From a checkpoint of a small image super-resolution model: batches of 128.
Rows from block 5, named by matrix and row number. Rows with one number belong to one channel. Each number is 500 + 50 x the weight over its row's rms, rounded and kept within 0 to 999. All counts start at 0. Numbers have three digits each. After the name is the row's rms in percent of the matrix's.
# convs0: first 3x3 conv (model.blocks.5.convs.0.weight, 96x96x3x3), inputs 66-76, a 3x3 kernel for each
# convs1: second 3x3 conv (model.blocks.5.convs.1.weight, 96x96x3x3, transposed), outputs 66-76, a 3x3 kernel for each
convs0.19 101:549447441632541492581526454510546562464562576553535544482509475491527487492557526637546430536473385591522289558487500528514567472498567497514480476492522480478504466478521490493525481488537485500478517536489474503501345515553419559544434489456536500553531545565520520509415393367454418411449418416
convs1.19 100:440442484570515489525456480479437477401456567431489543436538523407511440427546457539460546577513537558525479477482524459441490442431485482547546486511494544462433516509473510515510507454474531547505532486426522481467569504560478433542495520555451478531475429440520381425494495538545510469551518502
convs0.20 100:511502491489438438546491522493554581527534474498455461503458444568521501528509460543395411492508381387523467499533556497533534501500504560509494537506495500494493454492505505507485536487453484481547514548584516542550485570506453566508506540480519504528506481515504489533492466457460479458398533550
convs1.20 127:537517486435415455492483467533405440533484508429501606500411416524460413506465340482548639592593636496562572569532465557548535532492551576540413499525437527503511500449437458492455481497495483467455484514476503478475463467516531536568554547506454456528457462523515503557438539623503540534510501475
convs0.21 100:441413420488454460437447446510436417462487512595602559503530504521508519480498531481436516496499461421379461463475462482524457430435417420456496453497528490506494517580542454469501443464531544563494535517490541548531586581567491510534523528490534557551515545542515539532455516533519543500553517495
convs1.21 103:474439465562489460570491407408424421504550499459491471556561519550504449562503485481533563494526576444421521434510548506510593494487551484504432478522517424491526480484504502511509471448465508528499494480474528514523487518552442456468458464461418461523411429530408435522503528602487477512486472505
convs0.22 105:465520425477527462502534501436442524517576582564589555606493461601500438620518423479390496557397497430384448486410492545449497504435489492465460505512505497498507473523480461512491487519506524464458477468490524518545606504426518497464508488453477499510505525503534530457481522512433498488461475497
convs1.22 097:466524465488562512468463445512466408505472536529586579527464510516491554520430524418490437505550424497545412570530577546528581478480545434450464574539513528540536486486488474448494424484508504456453536530532544557476461482489461502510539586552481480478507541470457532491478553547491597549561542585
convs0.23 110:417457491372446550442479468490498464474488454503457502515498520456428471461449521436487448410653421431544369384437502461450480510550475531499491547512469550544463443490563486500591591430466486485560476448531525503472557469465469437447454467465537516489506495466482486468587485461615449411556491465
convs1.23 125:490524499553594439456518475474480483471514514515540516452536508549544601543467476439468564488439524574603580500470492571529561605554528510527513510513544537512543459474484411476524438508554557537495506518483573565520534521510555492520532501521521502541510510509503552573484445494442446494485474524
convs0.24 099:441509500418497519608564480544502502513458472474465476467459467500489496473485494327395413507459504538476527462521528552509468543494430466438420485440404456438464460478442530535496471481497484491490484466466532552554557535545572492450545500455462471464483527509512509439517512474451441425529502487
convs1.24 098:545477450475532565420464531486436452516571591469471484496500511522506488516530523505571576519579560423498499526530434535495426446488477505522531511504567449445478473463500540510473544508475482498503502478498520531525531511516511500496547530547578564507483486483512481489466489467489484449444482500
convs0.25 092:475501549500496519588538568511504432495511531477485528471479498523481420542482417449415330514541546443484605541519547492490519470509509505478426480511511482505517443500507460511496477504457538541515482493463422457419482468408469499491505516542500530529526569575503504515540576621484502530418460495
convs1.25 079:485435448498479449541545548529519501600621612448503488436419454456433468475504555514490495540490488582500509470409416525514545488489521460479559453467509522531485497450449530519518552581595484473460523437422488475508530507505510449461545516534482492500468461523502509545579515486501478518509494541
convs0.26 102:612450376565490446564503474454491479479524524541516508510513422516504458541541518399444434384438401384425494433551448432551537432447496460498546518510521573491483565529453453507441440533467566531489567543488564554478474475533577495479572499485482510509496505529476508575448486470502497495367439462
convs1.26 101:564492484531559491575601460554541528559530503510465471546607481587552487583506433579486565616438492528461473551491558546461521631586586534475450466486490496540513472431510464455481478474475492453460470458475494473472468497483565537518561544501587525520536466472535482445480480569556539531568526489
convs0.27 100:425454555452475507451477489488450470496456486493529608538544505481508472505552484579634548503455516689571602521501492437464494464509502381488499445504459469478461533482468540524443539565483571553477457514475360461507505488490517517553479446530470484497478513505530547509525531486510560555538543505
convs1.27 085:505582604528593612516495608459438449538551565498521555462590521438536429449576454520497464499467440440362407507554524516571483500604542497499525558529522494446513506525501478502421434478457601571546581520508498469435489527501431455456498459436430429549479472450554485510467448409425436452458524521
convs0.28 110:405559523359573558429660608553523533581520495533465452534511546508507542445485537441480663442369553496457595497426454521370455529429462542482476485500506485574549436464541480529536471510499442456512482508484461500470494536462508533464470496462501504531510492495473432464502509478434454492499452450
convs1.28 108:487460420502511324575619467544492454473508512441538563372521575442512479502542477480554659407464619381423603498549585581520624518449533520486447510498515513500530477470542455503551475492518565486550507487557463422508502457426500469475479452499542519516522511540572542505467496490492492435465474472
convs0.29 093:542509507529468484493438473534530568525485497494486520536520510501493501548557530500543627446484547495559580475484547451420451481504473531522545534475425459404379594562490576521488554488551493489486509486454471476424558554583483513489499501431502501527447451465471505495497432445499448472487466472
convs1.29 098:445530492577563505588601532507487473463474497449464503593555429516488419537516488416453522455429506502454484509539546526538541457488476447517522457582562447519504437563513456481485485480459580484498541460483563559562547533469511558516454470520500502464386435520474522535516511486547480420569548490
convs0.30 096:414545667368500557331488491569535532494483489519526549507494572500541584462512540528606501481504505498461570520496305507515345559496414500560565510524539504466436496515563459529533423518508494474452530463468548466446525484465602461461615500475513473503485489530460487521531506424518482397510468389
convs1.30 092:573532586555517562484479514480511532377447471508470453469451512501505514576542532467431522521476497534558469450490437555495471611552540484460524504482458467477507466437499498517560483518619518409508519441463462492500458511497459519479463500498509456448547452476574473454561516547508505522505517518
convs0.31 105:428436481496417478553525524575535546465472441421538553516492510605559525479434407561639547536513539557484512562535501466471460488450465431394428482414450485468484517513486493489487408431443516475580512472477539511485497472527456459497557516543479508543540555563536510495421541559440525494546528493
convs1.31 108:529608615458547554551602591403454513440558663448459436552605546530558555520573579523466507576535481531574559486445431568563523514447518439505555567486464515490490545587543536487478537547519528527413508538453498481475502533462536528522530583589466479530524506461590495509457415405499516457399443438
convs0.32 100:496506504490466501474462456539552510488529541496520569480502488489497433452450445458479500522485526529473508459457432523485426521509481489545541499546489485532477477433430467384450496424459511490541556525561529476520540527572521575589450548542495488534563555594554561603489528540516535568449439456
convs1.32 092:511503520581543576531557615520633528456536429487470423449530499435526465460543501446528537387424528487456495566536553513473505459435482501566522559551536542569521573447511583483529568535519480545558477479507512519484477574475511571462529496438449477482450426488445467488535494455546526547565503495
convs0.33 104:480489450533460405567518494486503533477554608499513523503507463538533478522528514529378441505326433427446569530556579499473496442452461497469471476473486481473490513580534526566543502522534434487516489515493460505464493519586492501536500476447419499516475532522508511452513541475456469417442498475
convs1.33 108:430505584468483539499472439535462501522497597529438506513417484454397489451424507485494506488452544549475528547568542504458478552481477480445431490481471524521512517505483544537528530503508449552423459549473455586500492510403429434420487474515451439429496519531486490514455462437527523503501521474
convs0.34 092:462489613450477539535560520500438443497476517443475501449480470567527503579549491480385415545432504773586536517577617500564623441468493405334440440409487407436495570508409553538469507554542482446525476447526471473474459481506485484538508489534558542513536552512495489459631577498511506492411435445
convs1.34 086:473496584444532636436520591527584602546484516572487570426512587519498526538459455496477307489528395580504496461501404390451370407492441498463511492525546562551554438530465487525453500495454486538538464537526497598509497478479481515502524511504492534479524531434471517448540507477551493543522474498
convs0.35 101:451441470483499482453510493496537519467485512433529565556500564497480554490471479470458447479426506504520551533480450486518531449445461462528566516559582450504535525494448606565527581539522506517485530514501493500528575523497549481457528507526449463532503496519514495492554512485551502447534536468
convs1.35 110:473514519551557496485558580529472467505455454552544538551481492503472456397461507417532522404502497467558604543494505508508479519458481510491539500476514464459537517504475508529492510505449498473515477462514500498517470504541473490473607499499541461532499408506573501566503618526485576532553530417
convs0.36 100:557552538473541542375402467514576592469527586530530476492487449522525502506508528527539490465543515389509528536485507508445489545503507427467462488565507440473425514474463478460508514524581428435420505501426543529462523495520472466431427436395536562537518509474529481452470488499471471467498499470
convs1.36 080:548538503598614584535646696500517555408463525510574546511523522489524569548486520545559497572632518494546491552550489495501505504536501523529546514535508545542536481460536518496556543522515570575625534504566568478548528487455522507473484504547514489503525472467480542629456491428502555501475506538
convs0.37 101:530542538527535575492526542508443461458441489463457538487517462504528504501523536428570460494488503540471435568589569567523517542477496510424483498456520481457494544437439513489447448485447472495500528543524499503486414486491422501488473487465493497491477474505489474513460469452555505451535488393
convs1.37 105:511571444493597532406453467568500544546534537532485537526522505507503438521518471542458545505465536572502495521551472537547471506521424421539522482543485484541488534488556428474504458457513466491373445514378446544441484462432456502472445503476550550512555573546543554520441463475463489517489515609
convs0.38 099:496495538439509544474523492497523607479511607452477534454446523411444540414462577571443503556400511501448539398498571446452482530470499472475523480498539481516497533571497533554477515529502494556490479546423485496405464434492408461544430466526495463477513461516517447504529487486550477466536493511
convs1.38 093:497488450503458502460501609499585580551586533618551522509554511488534529502468533444555508465551519477429423476535469510536537512499528527505538476498510505506533551532468547550490528527496499440550470440568504509552458461536501534573562547569556471480552487431562465482560508511565445470546467583
convs0.39 102:501565565463536496462522500437525544461551590472515566588509454529506437487517456441498470441513499421527545535492460537425452538411469497528447535504452528490495453508506470487479523474478576483407567488495570492561472532459444561482445537457502425523538465563521473552491519504474520453459505430
convs1.39 094:576542482563523502475549563456574575415522556433578538439576607402494502398450531474527527499530490567483415499480545487514560445479533446461549493463524545495562452510524462451524530508568504400517559437561633455575435437510494455513565493580531446455532476480533471516541496403523486436488480519
convs0.40 103:516477430535442414462436442445439498422460488498500468435519513499560521494484479453468489538459466512512417458502551564436487553482456484485469499498482493500492515540528556538454507557456495594522525569554494519563482492510492476440512460447512534570506522505504524477402473534404547614431503557
convs1.40 098:509560538523620563526623551458513503468525438534554477440511485491515517426486491558478411535451458510439464497460448495534510551669498515532606540484551543573510507557523487449479499450500480454478455359475466455521599496517607502482552510458575474486538467599484553568443448506442462528475439516
convs0.41 098:500506467500470423548524473461486488467499521512512543484423442488474488463456481711429493743459417564503394428490557479537603474554570465507531506504538489471542423472567432497578369487555471483496488481463469486457537484503511498492485438492539512492513485515549526596532531517447462483488506463
convs1.41 120:431417457441466502541558534540584532499523490491463401513555517546575486579536496623635495530449301533385299494508506464498514532559521510507526519529546459502529548521532509453494510470535511475478479472509477476491558549513590563550523465485529517494502552549471543514481459510478484534532547548
convs0.42 115:473504563459467587478494517516493509459502444472500513517518472533478469551519523462543529478503594473494512477473496554467502523470462571487487511509511462539547542579474513542477493524530438571581453512557454504542468526613434520551463568566523529500501506491479491487445463487464482545528488503
convs1.42 110:541632519501585497462506519552555557504543509489556550518478525526501576559431564518466548517506477459489509490469517558519531498525400447509534466512513500509500482520568429490458420497512534572458514513442542491439459493475475466545517523564502503527466463549460483542518444476507520495490551484
convs0.43 096:530564504531503438636558440465501521515471489513454514546577545510611581464587554581373467461509412479536458379468523423518540434516535504502476522505459545493457472582577445493535487437508453488444470488446505487431534508399523525431512556518517498482505453497500497505413403412440472467415437430
convs1.43 109:467508456486501561630580614482517431483476424472457486464507433447484436469499476517470460473462544463525647511499419485482451530503477527538537486556525469529500566640554544555504559532473527557533497520507528529549533538391501498434422434473507486462464497484542511476465510479474450475484486549
convs0.44 097:436435387498478460471457433500454425513473496498488554381468497464523492528506481520456330453453372504468420435425516472469540521505573492518454494479432505481461494459479529425446537434498526543526512534514514527552474519512506561560585562512490466477483465488493493511458430442504490461529520421
convs1.44 100:405409444414425436575512523427483490419468469468503533468453498466405489535509583555468509443486556371462491447549481459550510524585551539518575500516533445452531512537476474526456414449487486456444502493508481487429614556568543538512493564523489514563534532527473477498519530573502549549549554540
convs0.45 119:427349354479486435557635570480461461533497515551529528558521513517441421446411403551551455481495440547419335509514421547635584483510544568595539512469494483443460522494500481468423499505418529532473494515485427433484454512493483487482518450444532509528480467472472460466505599606551559550504479495
convs1.45 123:511517432561532491448510576508512508487567561520560499443423466434481527487515475479525530452473500573506494486469530516490488494526547536518545497481523454502513537476489501457443569524492520466494520505460456513468489480477445488589517536562486529515468455474489423474476445478473504473505535571
convs0.46 102:473364427411325345498513519533542569528516477476493545526599583514523483500493487504475480410370509509390554502503426440482471509527546534504515469478526442438523495485517464441472509515505474489500521556493482485460481490529486574569467533499427492515493515524523490494457457510625596599556543544
convs1.46 109:500483503352443470299411436577447416512433434529490455447503523462485523489523521494552540612616580588454501525468490513559557519570581543505498543567517498513493457473478474534549520587603460568538464497510502475517495469556531488534572486516524508527495509501479439450476538621451479544470427438
convs0.47 100:448537511424449470521506511453505602414431562480477493553537523617557513571525519435492440526497502447463525545482409479475493458468525485487531466476511473508523555505468544494502512465528524541481526530465522541479402486567480536549527565526515517494537542537564549526472551539526567538595616595
convs1.47 094:483492485457371498497445457525553537539535480509512501476580628539548518497489464588567539534568533467472495457485474441497541478488513517471463490462485553561556424478504462458475460416443490510505451477496479538567465458498495497488498543562507482410511466450486505524481492478427438559409483550
convs0.48 100:541412465533562600454534529473464450444455515540519519535512457548545489498514519516550520566581498569634608535539478557542471558549512516534499518473471502477502615514487554491461555525497537475488454400457468463523420464554477511526531493498459514487472502497468482495451497552480449484420397411
convs1.48 101:483498494574493488518491562434411495459475528526508510550498452495465416465470445489522561502485547575514505559517470552468461581518534417452464579558495492484487606557535536545513496504463486503493476533521498483464440513552423508560412498521433459463452478469463496485523503536483493470427480413
convs0.49 102:471469488504521552416429563496466495490500517468535535415573579442535507489502480653479470579488545510555501561571525522559447514531422506497514481478539478506562540548592441466576472477551454526478507535455486480379416449514484478483558503505547526512540544531543512520486422494499476565597581495
convs1.49 113:596469491585486476607510462426415441485513495536526558477451504530495479532425440533561453546548557497510541550551505561532485558517481486493487510436495507483526491502552502531566470496528607517512610517504522454483466482486504519519502512526507487514504451466509499486528514453521506506476534563
convs0.50 099:518553527522521466537524444493485476519478449526490471467517505446546521431555517589549470559532478543538511490404424489387418551428446470525480459525506402475485481500500498527528464524523564491507541526481519550567522492413580538443552554473521444463557483467532469476498531579489483499490466467
convs1.50 098:529539504544521504530559517510529468518559475515562551526501600541466596564515610423477507452472572510468570545557547598587538525538437483479527452462578443440482460495499419543518421559503531444442530453543451416513516446404494470489539526486503456598525448527553535539534511543552527578557515570
convs0.51 086:494538537487491500523520446431421464471490518516545548537520515486481478522484506332551467496570503580558454452492620509454523486475557467446470457443425525581508529455492501432528517441517450431476444448472452458462467469403450471454502546542499497477463472476468524489501449392493501432515518470
convs1.51 089:475533530476505502493495436507505599499546540499536539505424493494407425495425428477507463515546528524498509532524514539557523456483505469463423533515529512532581443534471477589538539637549555537497516558583461535532573542546565495520549552582489452503552510508521473516548536488496542523590594560
convs0.52 098:561431423554488481477406454507565578451482529476490575529616590511569517437484422504425447470470489275268374487508517477454497519499534478464500468447489489457450517549554541542539533546508487523451507528514532536518455566487435550523434554586454436425443441448480491495473436459512506503549571569
convs1.52 100:562518474512502470484457447527448453530426446567506482561550477440514417409463394555391390555413459501360466494465443500520486515564493510507535517449508526476461510517460493508448507540454565441394519425431498486553472428474446429455521503492481522514478495465443486454434477535529559597559552618
convs0.53 108:550519440514489457543543533439462492501539551488487504572582600536526538529516492618592478465450323468449416503460462477485488530502472503506513491475459490472460506546515545557519539538499446427440485483502460481497434419352461430429483480496449480454506504504512496529489466459508517536481489514
convs1.53 120:478444456482443511500431429520500481432468507459472501539571536429506518436462476460473451427501498474531585488551578515481505545512502438479552475466510585576572620460408565467457538520539507484459505508444498497405523563578539568515459483478489479449519493462533533488569496471546540468495478429
convs0.54 095:492331320587380378610412406486454500484438485517478502518523594525528530512485451478596425435547452426512587479485498506486513523513545541500498523499480546528475499493476475512491489579535482507479458519466458525524508590535495485481431379432492470501475472470474526490553605575544591563516563558
convs1.54 118:538515453452462526428447496527507444480506484541602543396506489386498485450565542485566533470518478688553477504493390563598489541525506514463508496489532494488519451470430453523478484515519479493481499517459521526479540540524584558515542519528474513522488533520509529540503540459486507446513493473
convs0.55 107:436485558480467502495546516528509476580536496466437456525425470505430493480470544632550546514463440425463410486508444488497475509547535476502460530499442508456399452526565505551557534493551457544515506496510499452466568565546505519536444517498536506522478472482417435460501515513455461471473475423
convs1.55 098:566559493535536448572608509508497490527540568476447483527513522440504455490480402487601694478576661405454478443479505510542518545536529508504516472459486546517510513477537447445467414423448519558616511505571532476528458453430417453482446508530470443560455438448511560511434466494408490522413487522
convs0.56 098:512512456396362352404467502493413396441456457431500485467480538506475484603612608450391431482273263483412427580498448555486453620594518490466450450472462427454458541549518489524542460485562477546587507542543446507513520482527510541547501490514452491528497500527550499518477462507490488564575534584
convs1.56 103:535550541627612545537520511538500481493430488541515524506485480444410451494484481484456540467452535473524517485373436512394471637532513474526541487529496458462492532518532494508516522547523419535552487502522526473421532550578517499495501436461557522530477501528448483476489530427513555503598590528
convs0.57 107:480549495466498463531509470526497533475521525489560510413470461469495475502504480527522508573491505563495448549542555531527564527490516494487458475464493452454474538487462547497443507479450469419471418421587435474573536467439546451446518465459498480515494458463507469482510546488569573536544565534
convs1.57 094:535412481558450446532451459416497502471464454469468504504539475501519522485469543536479443567503430579552463486572510503619498442586451544500537521533567535517507490515568525598576475596513561361449516385508527433540543506543522473557524504598516506455532442442503482452432484503515508517503510505
convs0.58 099:577550497475526527433470480455503487514560544479494497466491469497522458426496481456413405518493452629565468546514532513516537555514511556522521536527522494488467528515541515491437410431416439449470481491505498522512404477504483536548480516553466510548466517558428467499475468513524546566543566552
convs1.58 088:521467436444490496480481473516478583547514568522539562434490559485473509509491503420512524478545520500473449560501500506446397511496474488522473480460477557481446535495474591531475554529514374374414491430412563484482560496442516504493436502548469448502529496514516515521553526530506481532434463520
convs0.59 099:462486480493533467580620484556547531527511510495464449449493498492535507524555523474471442416460462479459547558542605497462533442372445445455408466469424482485442393438475436438527504494547458555542489593493519594435529487483525451412511474403454478487466478462501527469530429461515486509461534542
convs1.59 096:530486476537556453418487450487483505477502519464462505616506561571515517589551531511489494519494502571519525442449476434470467378426413439474412476520451530498444425566530435552554405497542448441489457452439451413440441497500474506507453462477495520503442482481458515506491510515495482512513496563
convs0.60 105:462437487545505569567474504529491527536433444500457529497484486512490474501478451526503530550608642520517550495446493484419547469471553478458515460476538502514556556550562496526555466494507466482508506508511507489459458456510482514570490531572488527484491561524457508473464490494512566603504498523
convs1.60 104:493493459532538521484496490500467501533555622515525556393395472486460502457496500431449408532532475519539463530505546513454512561514530461484476438487492507513504532544587547569546534537522450467399444507455426530483440542476403501480475502497455464495465478501470495456539519476570565552465489491
convs0.61 096:405496494482501513483458479436488547505503524553500448496482412451470499477519587482424425689653575623502460499498486453483519385412428527525462477497492516528531494471498494526542463496488416435468427482523493528486482516524499500463495477478574546559546512526502468443499425431401404436471475528
convs1.61 104:487541561458468518344485590580553609502471511469439529442469511476476465423442441600529444619518442469477509502536488489525494478542524456440499491518537510550503500497539504536545498508526493495503522531516548537489428487528505543554463474507472493561480448470494500536553544558506542494570512465
convs0.62 107:552532530495480428461479415480467484487518498423483444607484501559430419595549542499511274366482375387303393585547463480432409487437465443442510442526564435500526451521542432478479468494541473458519464422499574506527504497496535489501567612596436469527478494512520519517491512459472498469464446395
convs1.62 106:544502432572631515508521479498520507469513470485500432622533464602536424616598593363514480370440412496443437435353393474483508575602552524593581502535557439455481463543497475486494464501518509452488513440494598522581489471471457487521503502575532536528487468451540502446556459420522508506582534519
convs0.63 091:524520462504447442433434437526535520554564496531522486586584545525515509535507512540507478631618386428515431504559507434484461527579552423403460508522534493498469481577584408481587449457560524483487498507519499535507503422466482425474442415480549553520539499472503437435477457511540470521476413440
convs1.63 082:460472542546571544490481439375433479448470518518487550661563435535498491540474471421454531488446450426478442493455464491478450589536488521524512513479452481487486431505658493461573450469528466505487549566500497521471485536540539533540472544590594475465505471477479498555529505551563520545522488517
convs0.64 096:502526449509571505383401476540567517506496455488477509514504480473485475496515537582580666600610608343425575402482521456471470453435452507484464465486485487522506412444547446457518520500502518474522512513531520529534612492477567539560529563589521491505491498537491487482492477488479435453502477481
convs1.64 092:529544565531499453620636508491502544523524556471500476534438428606539499509449514445538574379456488306365404493514491415459506410432455500502474538503499518445435533502505541506500558467464521523499493507484478504521457474464467504497444474525499474485504500505535531486559531480536509495552525533
convs0.65 112:500485524424507511404557525434481570424445589451437572529519509526530507467496507522544432449497384518448425481583484438569466513576466428541510488557528501525560488394427532431475489440417493544517465499457435522487495543588574539545590515546492484462493472490510491505549460455533430400508420371
convs1.65 115:520486553526470533599624495514540484532542494504494469547574467470473377506494426469508563426485652465459697526505603526479612497442589519584511503481473529504511521528570530522538538562508539532453525549496493542463525510497503483497516487504465481472468463475537542522480446430544538559533504556
convs0.66 107:503494501491513526476481482511488478514524500497503541467511498490496457481479449560562465447485515459477554552509461556526507436465521504545539485475450470473444484515536478503533475493520424510559521467456591437328533511502480485502468476531505502479510519538526538570430491549418431505456393441
convs1.66 116:546482526500484457542511555498484540482443561556519538585457477549512482491475436474584568522576626544501523523557552483536475536579570478532587495471511535551560519531586498534553541505540570554532543535498540514548405517556417453501480459473482502421455485449478488512446448454460485489427428427
convs0.67 090:520559549472508498528568518545542575419452504490487471500498470516518491474472462558492517568543549493509529467438506414430491402442490534504547539529549529523530488519499478590556456580588530546527562492467551530472548515519532502489485479477583567571527514541453468494451507490493522521528505493
convs1.67 087:437426470451501525399346527488534536508529540494489519495553511427509499585555476516503494511455441521460420406495572502540528472478460486447462544512445451474478462549521516514491525473499426447503449442502455461564502503490512508515487514511488525561435520590540527538483507469426461518483502587
convs0.68 117:478514494498468470518497462461461495518488501516511494508501509424493516465498526526478448414451532498428500614432461614432462567443511494426492415435535440525612480535509453502515456506570488343397493550569480600588524482394538531490488487503408480508487526498545539476513535492522590538463533546
convs1.68 106:443497438490530449531575480555479445537536556498512476398523479431558466430575529516534551527508578576550577487559545477496481535568644484487528480504532521513566490466547476484536467502552481513559506591501491589467503476495483490484436465439503441497520487522536483546412370415411434451375410433
convs0.69 099:508507555684607596551457455593584505490505508479507436438427517437436507480431494548467442548527513442521489522550583445412435462474482451506501487482468485488534499475458470484491543536588563525545541512499433407432489488431440489449462535484518497475505519544439465452494497538578570572556514476
convs1.69 093:479453409527527428474541481490537555513522542467454478540505482613574528615590541412476552465456468541515457536581482515556498459454440429489468475561520477523521434459437504502497502507487493443415522451442461421439575555502512520497509547552496457413486500480484492476573465441585479471454460501
convs0.70 095:598608503595523519578463423448488464509503471476465467514500505512495503474433459573625559434559445477403393468474442458516416537634481500497496496464449532486474546534607563568560509512444485404447545504482557524490453437435506482468512510510549535469535518476501495488517473493531578551581594547
convs1.70 089:525520440466420420368396415477488551495517447481536509429498486511571566441548606611551507628531544606476577490529457579545474571542488527523463524560527418525482519511530432459534437470575598508522525497536655509511495488453558514517559492513553543575529473498479421471453455532466436446558445476
convs0.71 095:499426416565494432572497499524472439576520494416429441483470475534483426510430390565541409619595456537549502477474454518441433549480516519469402516496466482500464432520542368417495381373435482511548469494537489529534483519501486475469460474501466513549463522515466517484532575556486532532516521510
convs1.71 081:503427486490448492456437488531547440492505455462491496604557470497482458482500503430439531447437448497534489422562571497578536419567503565542539595544557502506520530554564456552492497597568488466464490445470452398449484537516460494470467520539456490556498474520462492559455447443475528522461542578
convs0.72 092:507520487505499512488543490458441448494580538510550496484465443552483385593534455481579538468500525302418438436468459527503468562532503499514450489512452463533491526519496528492434474453417440444538440439517518559574431454498434444479396419510507486515522534552514552555467462541457462543535510576
convs1.72 086:479483453532515534468456433519480512493489466477480451483525516493544507546590571508509544456483487419436386432466475499447443512492488476470568554528571523453477497520490461495503402444427477618526480568477409533487545539532581545551585554483529459489548440499614518551526474496451494525478535538
convs0.73 109:617567433552516548456417565531484501540499454519498524519522494534547516542539493422512462499437485473536495318398653354410580464467403444498470500524462529518455537593506515555451505535432435436528514476556581460480480463448521536480443495480543494467524484460448453475582549475553540525512466483
convs1.73 106:516448536547470503499499639478427566531508502579485513550505469541447488497530485528645496578640553596565520468539461535579520487646520499470461490482500497565539459455435430502464473574543526446507500452547546487511480490493480455498459474480475494437542509429533560483491554512441497481419416448
convs0.74 097:511512452456441402650605493525411368551436361505508499482543584525526525544505486649610511628497494468425446575562476553571572425458506535488431502456423444403458561526542482457467483446437571581513525545489450484457531537529466478502409465481465489512434497497477499498402415447471465537562487538
convs1.74 086:495524551496451474515515528443495564479489533591537522581506522561459494557465471514476435593531381507519361504492512490485479477501455472479525525483509562494450436483485444497449475475490396418463495461421513512462434467528430497520435486515426460462516521490482532503580564535526563566473516543
convs0.75 106:489482487420477555401514551495518542511519591502493545541481432543444425536466486485454499457477569438450519432388449486417463576574583488509492457528519449488466442415483536474472565500437519497470537531493477460456510536613536582574506493459491490521468494500476502482537467444538453420577486475
convs1.75 097:486536563513500495562506505546455505560498462611563485457447577471424529596502443561558550547555534552522504446481399498528505496472488509535557464455475466462432560532520523501498519536530535470534553499505503518509439487466397489508448506494487521523422521446434543490432452452463521551421477550
convs0.76 097:523439534568449514593491542468498486480463453458451469476453487498477473469485473573421387558472413552486469463544551542596592554548506476489555518501500500475453536454478475467467486468479465497529443487475467512494507479456478489459496511476508481486506498485485484486524496484497492491445475498
convs1.76 110:458495480475541450465517485468497561481473468487530520481417458544460486518441476636505506608525577527514611456461433446482470486524489548543464473490467505469510542477544494481510515461502564484498503496518567486556490481493436430499504464508457526520535530515532513491440517544464492549493505485
convs0.77 101:434423446429439414493516437439479520454525530475544490513572461522535434489460360453445562469517564454467629497522440514567447513568498437471416513546496549568528554503466552534518521497478539569550499520491528494446444494511429493541481635653507503492511521528493477497479496491474475510511566585
convs1.77 090:666563539509516499522609543521540455567571484572586516578567518536544493456416467530541566528443548654452529437423501505504524477509570599548522470483495422492529547505543520521566553558653506529542415483513476542526529569554516533535518589506531501474459498540475523487412454457498554484542553493
convs0.78 099:414364497432426461398421490501502512504453464551513489532500504525481513480528488415522520388400419340352416474472530419473554505459475503513512465494489479493465457506485457524491445509462558493464544496476585510529527500460561510468516460447558530525537503521516467501524555542505537555465533560
convs1.78 107:467549539528600663486465578544552474569537492545517490480607500495540487494492416388362409432466431426481429397362400397474465430543547499487543507475454525483494587513513632546525544526468500453586486497564569594645532497445536507456545530459500519575472451480478451471536500519573553559549575542
convs0.79 106:381388387581560545572577531480444458419392428480474483485482496535549554563565565335278343371398435563664577514482476473461474489480469489493519463456478520511548481496462461484435454477433591571536603574551522506488567574578500474505452421459485515525479518500493509475456456439455450456469475493
convs1.79 119:387377405495506468533546522564589589468494497496528560559488479616555575540532560364394442475548562468526528491482507487489516480488490455453461522516508466459447575552533516485484533507516316370400462464471453441446463500491520522518493521497460479488503516514451458468502538568518499527506491540
convs0.80 091:503525476516538507472496531484527574434470476475487457494499525480547549513572543396450533489542594470566500545532465554545470470495442516474459434408462453498536506478421487514489519581561455496561537619647612567509455472484500499481557536514526508514559538476573523451451399386425417442410446491
convs1.80 095:439495517516467494492465476541522483557508484511554486406486485344541532442489438452486424435459432442405479491538560463486463506488564547484534456452507528518523482471449541514518520500503491468528489505528484529511631500525600480502508482531550494476537507451593444489506463471547508540542504596
convs0.81 100:480448465540489515547524534439461535430459520468497516490544567526523556538493479479388401555487364598593587510465394547485389558524434501481489504516531479498515554535450585545465540497502561581537526554521523525502478465464467449463464499529500503438494533465489550509491486515472460501481481510
convs1.81 091:543546438473525483481566517439479516448490527463454440509479496471456506459468529512485475589587493620578513402550488471563497474493507487518587467516515481516502491574484439545511454538510433412473425435539423417506434453529463459517489480521517537413475484450547544522474451525491494536567498484
convs0.82 091:494543472501534475602618578483457478474460504392420456485484503501507509486469485548544605501576488516689706523537588523513585477434485419414438384410442417423430537533467542523445490500447499489472477529490480487467491488483468535489482536442424413408499478491524476511586599595524520470585578468
convs1.82 108:432465447557606561585651630436536511458520476448488490566547593497471533437426497398374537442399563452478596433387466446351493461371410514606607490557621520508553564521508591534476518478476514487514480480521456456450474501517497523494459486473508487506499535547480532485556470445544513426465478437
convs0.83 091:428444467539480486444463518503549577490522610459483515455453437519510491503516508612661559483650611515466509553580600509516556509499491431444436481494477544541455524568575543511586592476554478557509513522432475490443497446487489425435409425455543502513499469449489443458466473494533492477586536500
convs1.83 085:484597417454579460501533495508520413593563535513488462557590483479510452431493463487486485493434453459434429487483569509513536480465546469429473442550545488575556453566489418502507429461433496491473457466420416463435523505480517515497484534486498512399540511485530515442404385394514439492459511544
convs0.84 099:517471502473393495491425524554510524584553514539500481452493493501522476550571509635565446486490392475521478452454508562549525537551487476441475485501537486480526572551493615531531567493574403482590438485568542494519462475533491470550529526553502492511483484508464446502466469534471416485483433502
convs1.84 090:525525521455479494552501541516484430518476482498485547458507435461518484430533477476452534487416461489379405409443498420509447392505514457498505435447464525535547502539493479447449482481497542466435495450470502454480508443476486422508535484557528486509512463475521460452542540557566572600520578648
convs0.85 088:544446501558468486488512552482527500541528496521491423499548538464523508516521475487425438473637628566641673512496444497504452515511453465485516543575566511542516459539464443483443554498442501530510543589549603568571461522534531526512535487490534545535501519516491512539523535583480479466415456442
convs1.85 080:546495496530469454502454485612586625491483526448501530445443500433457556434468527429513502428477518549543551522551571529493542486447452455465519435470495466512537519452414598535511559537487404412481434442506527488485494491493490509553456476501480437489442473490398481568511500480483485437493453417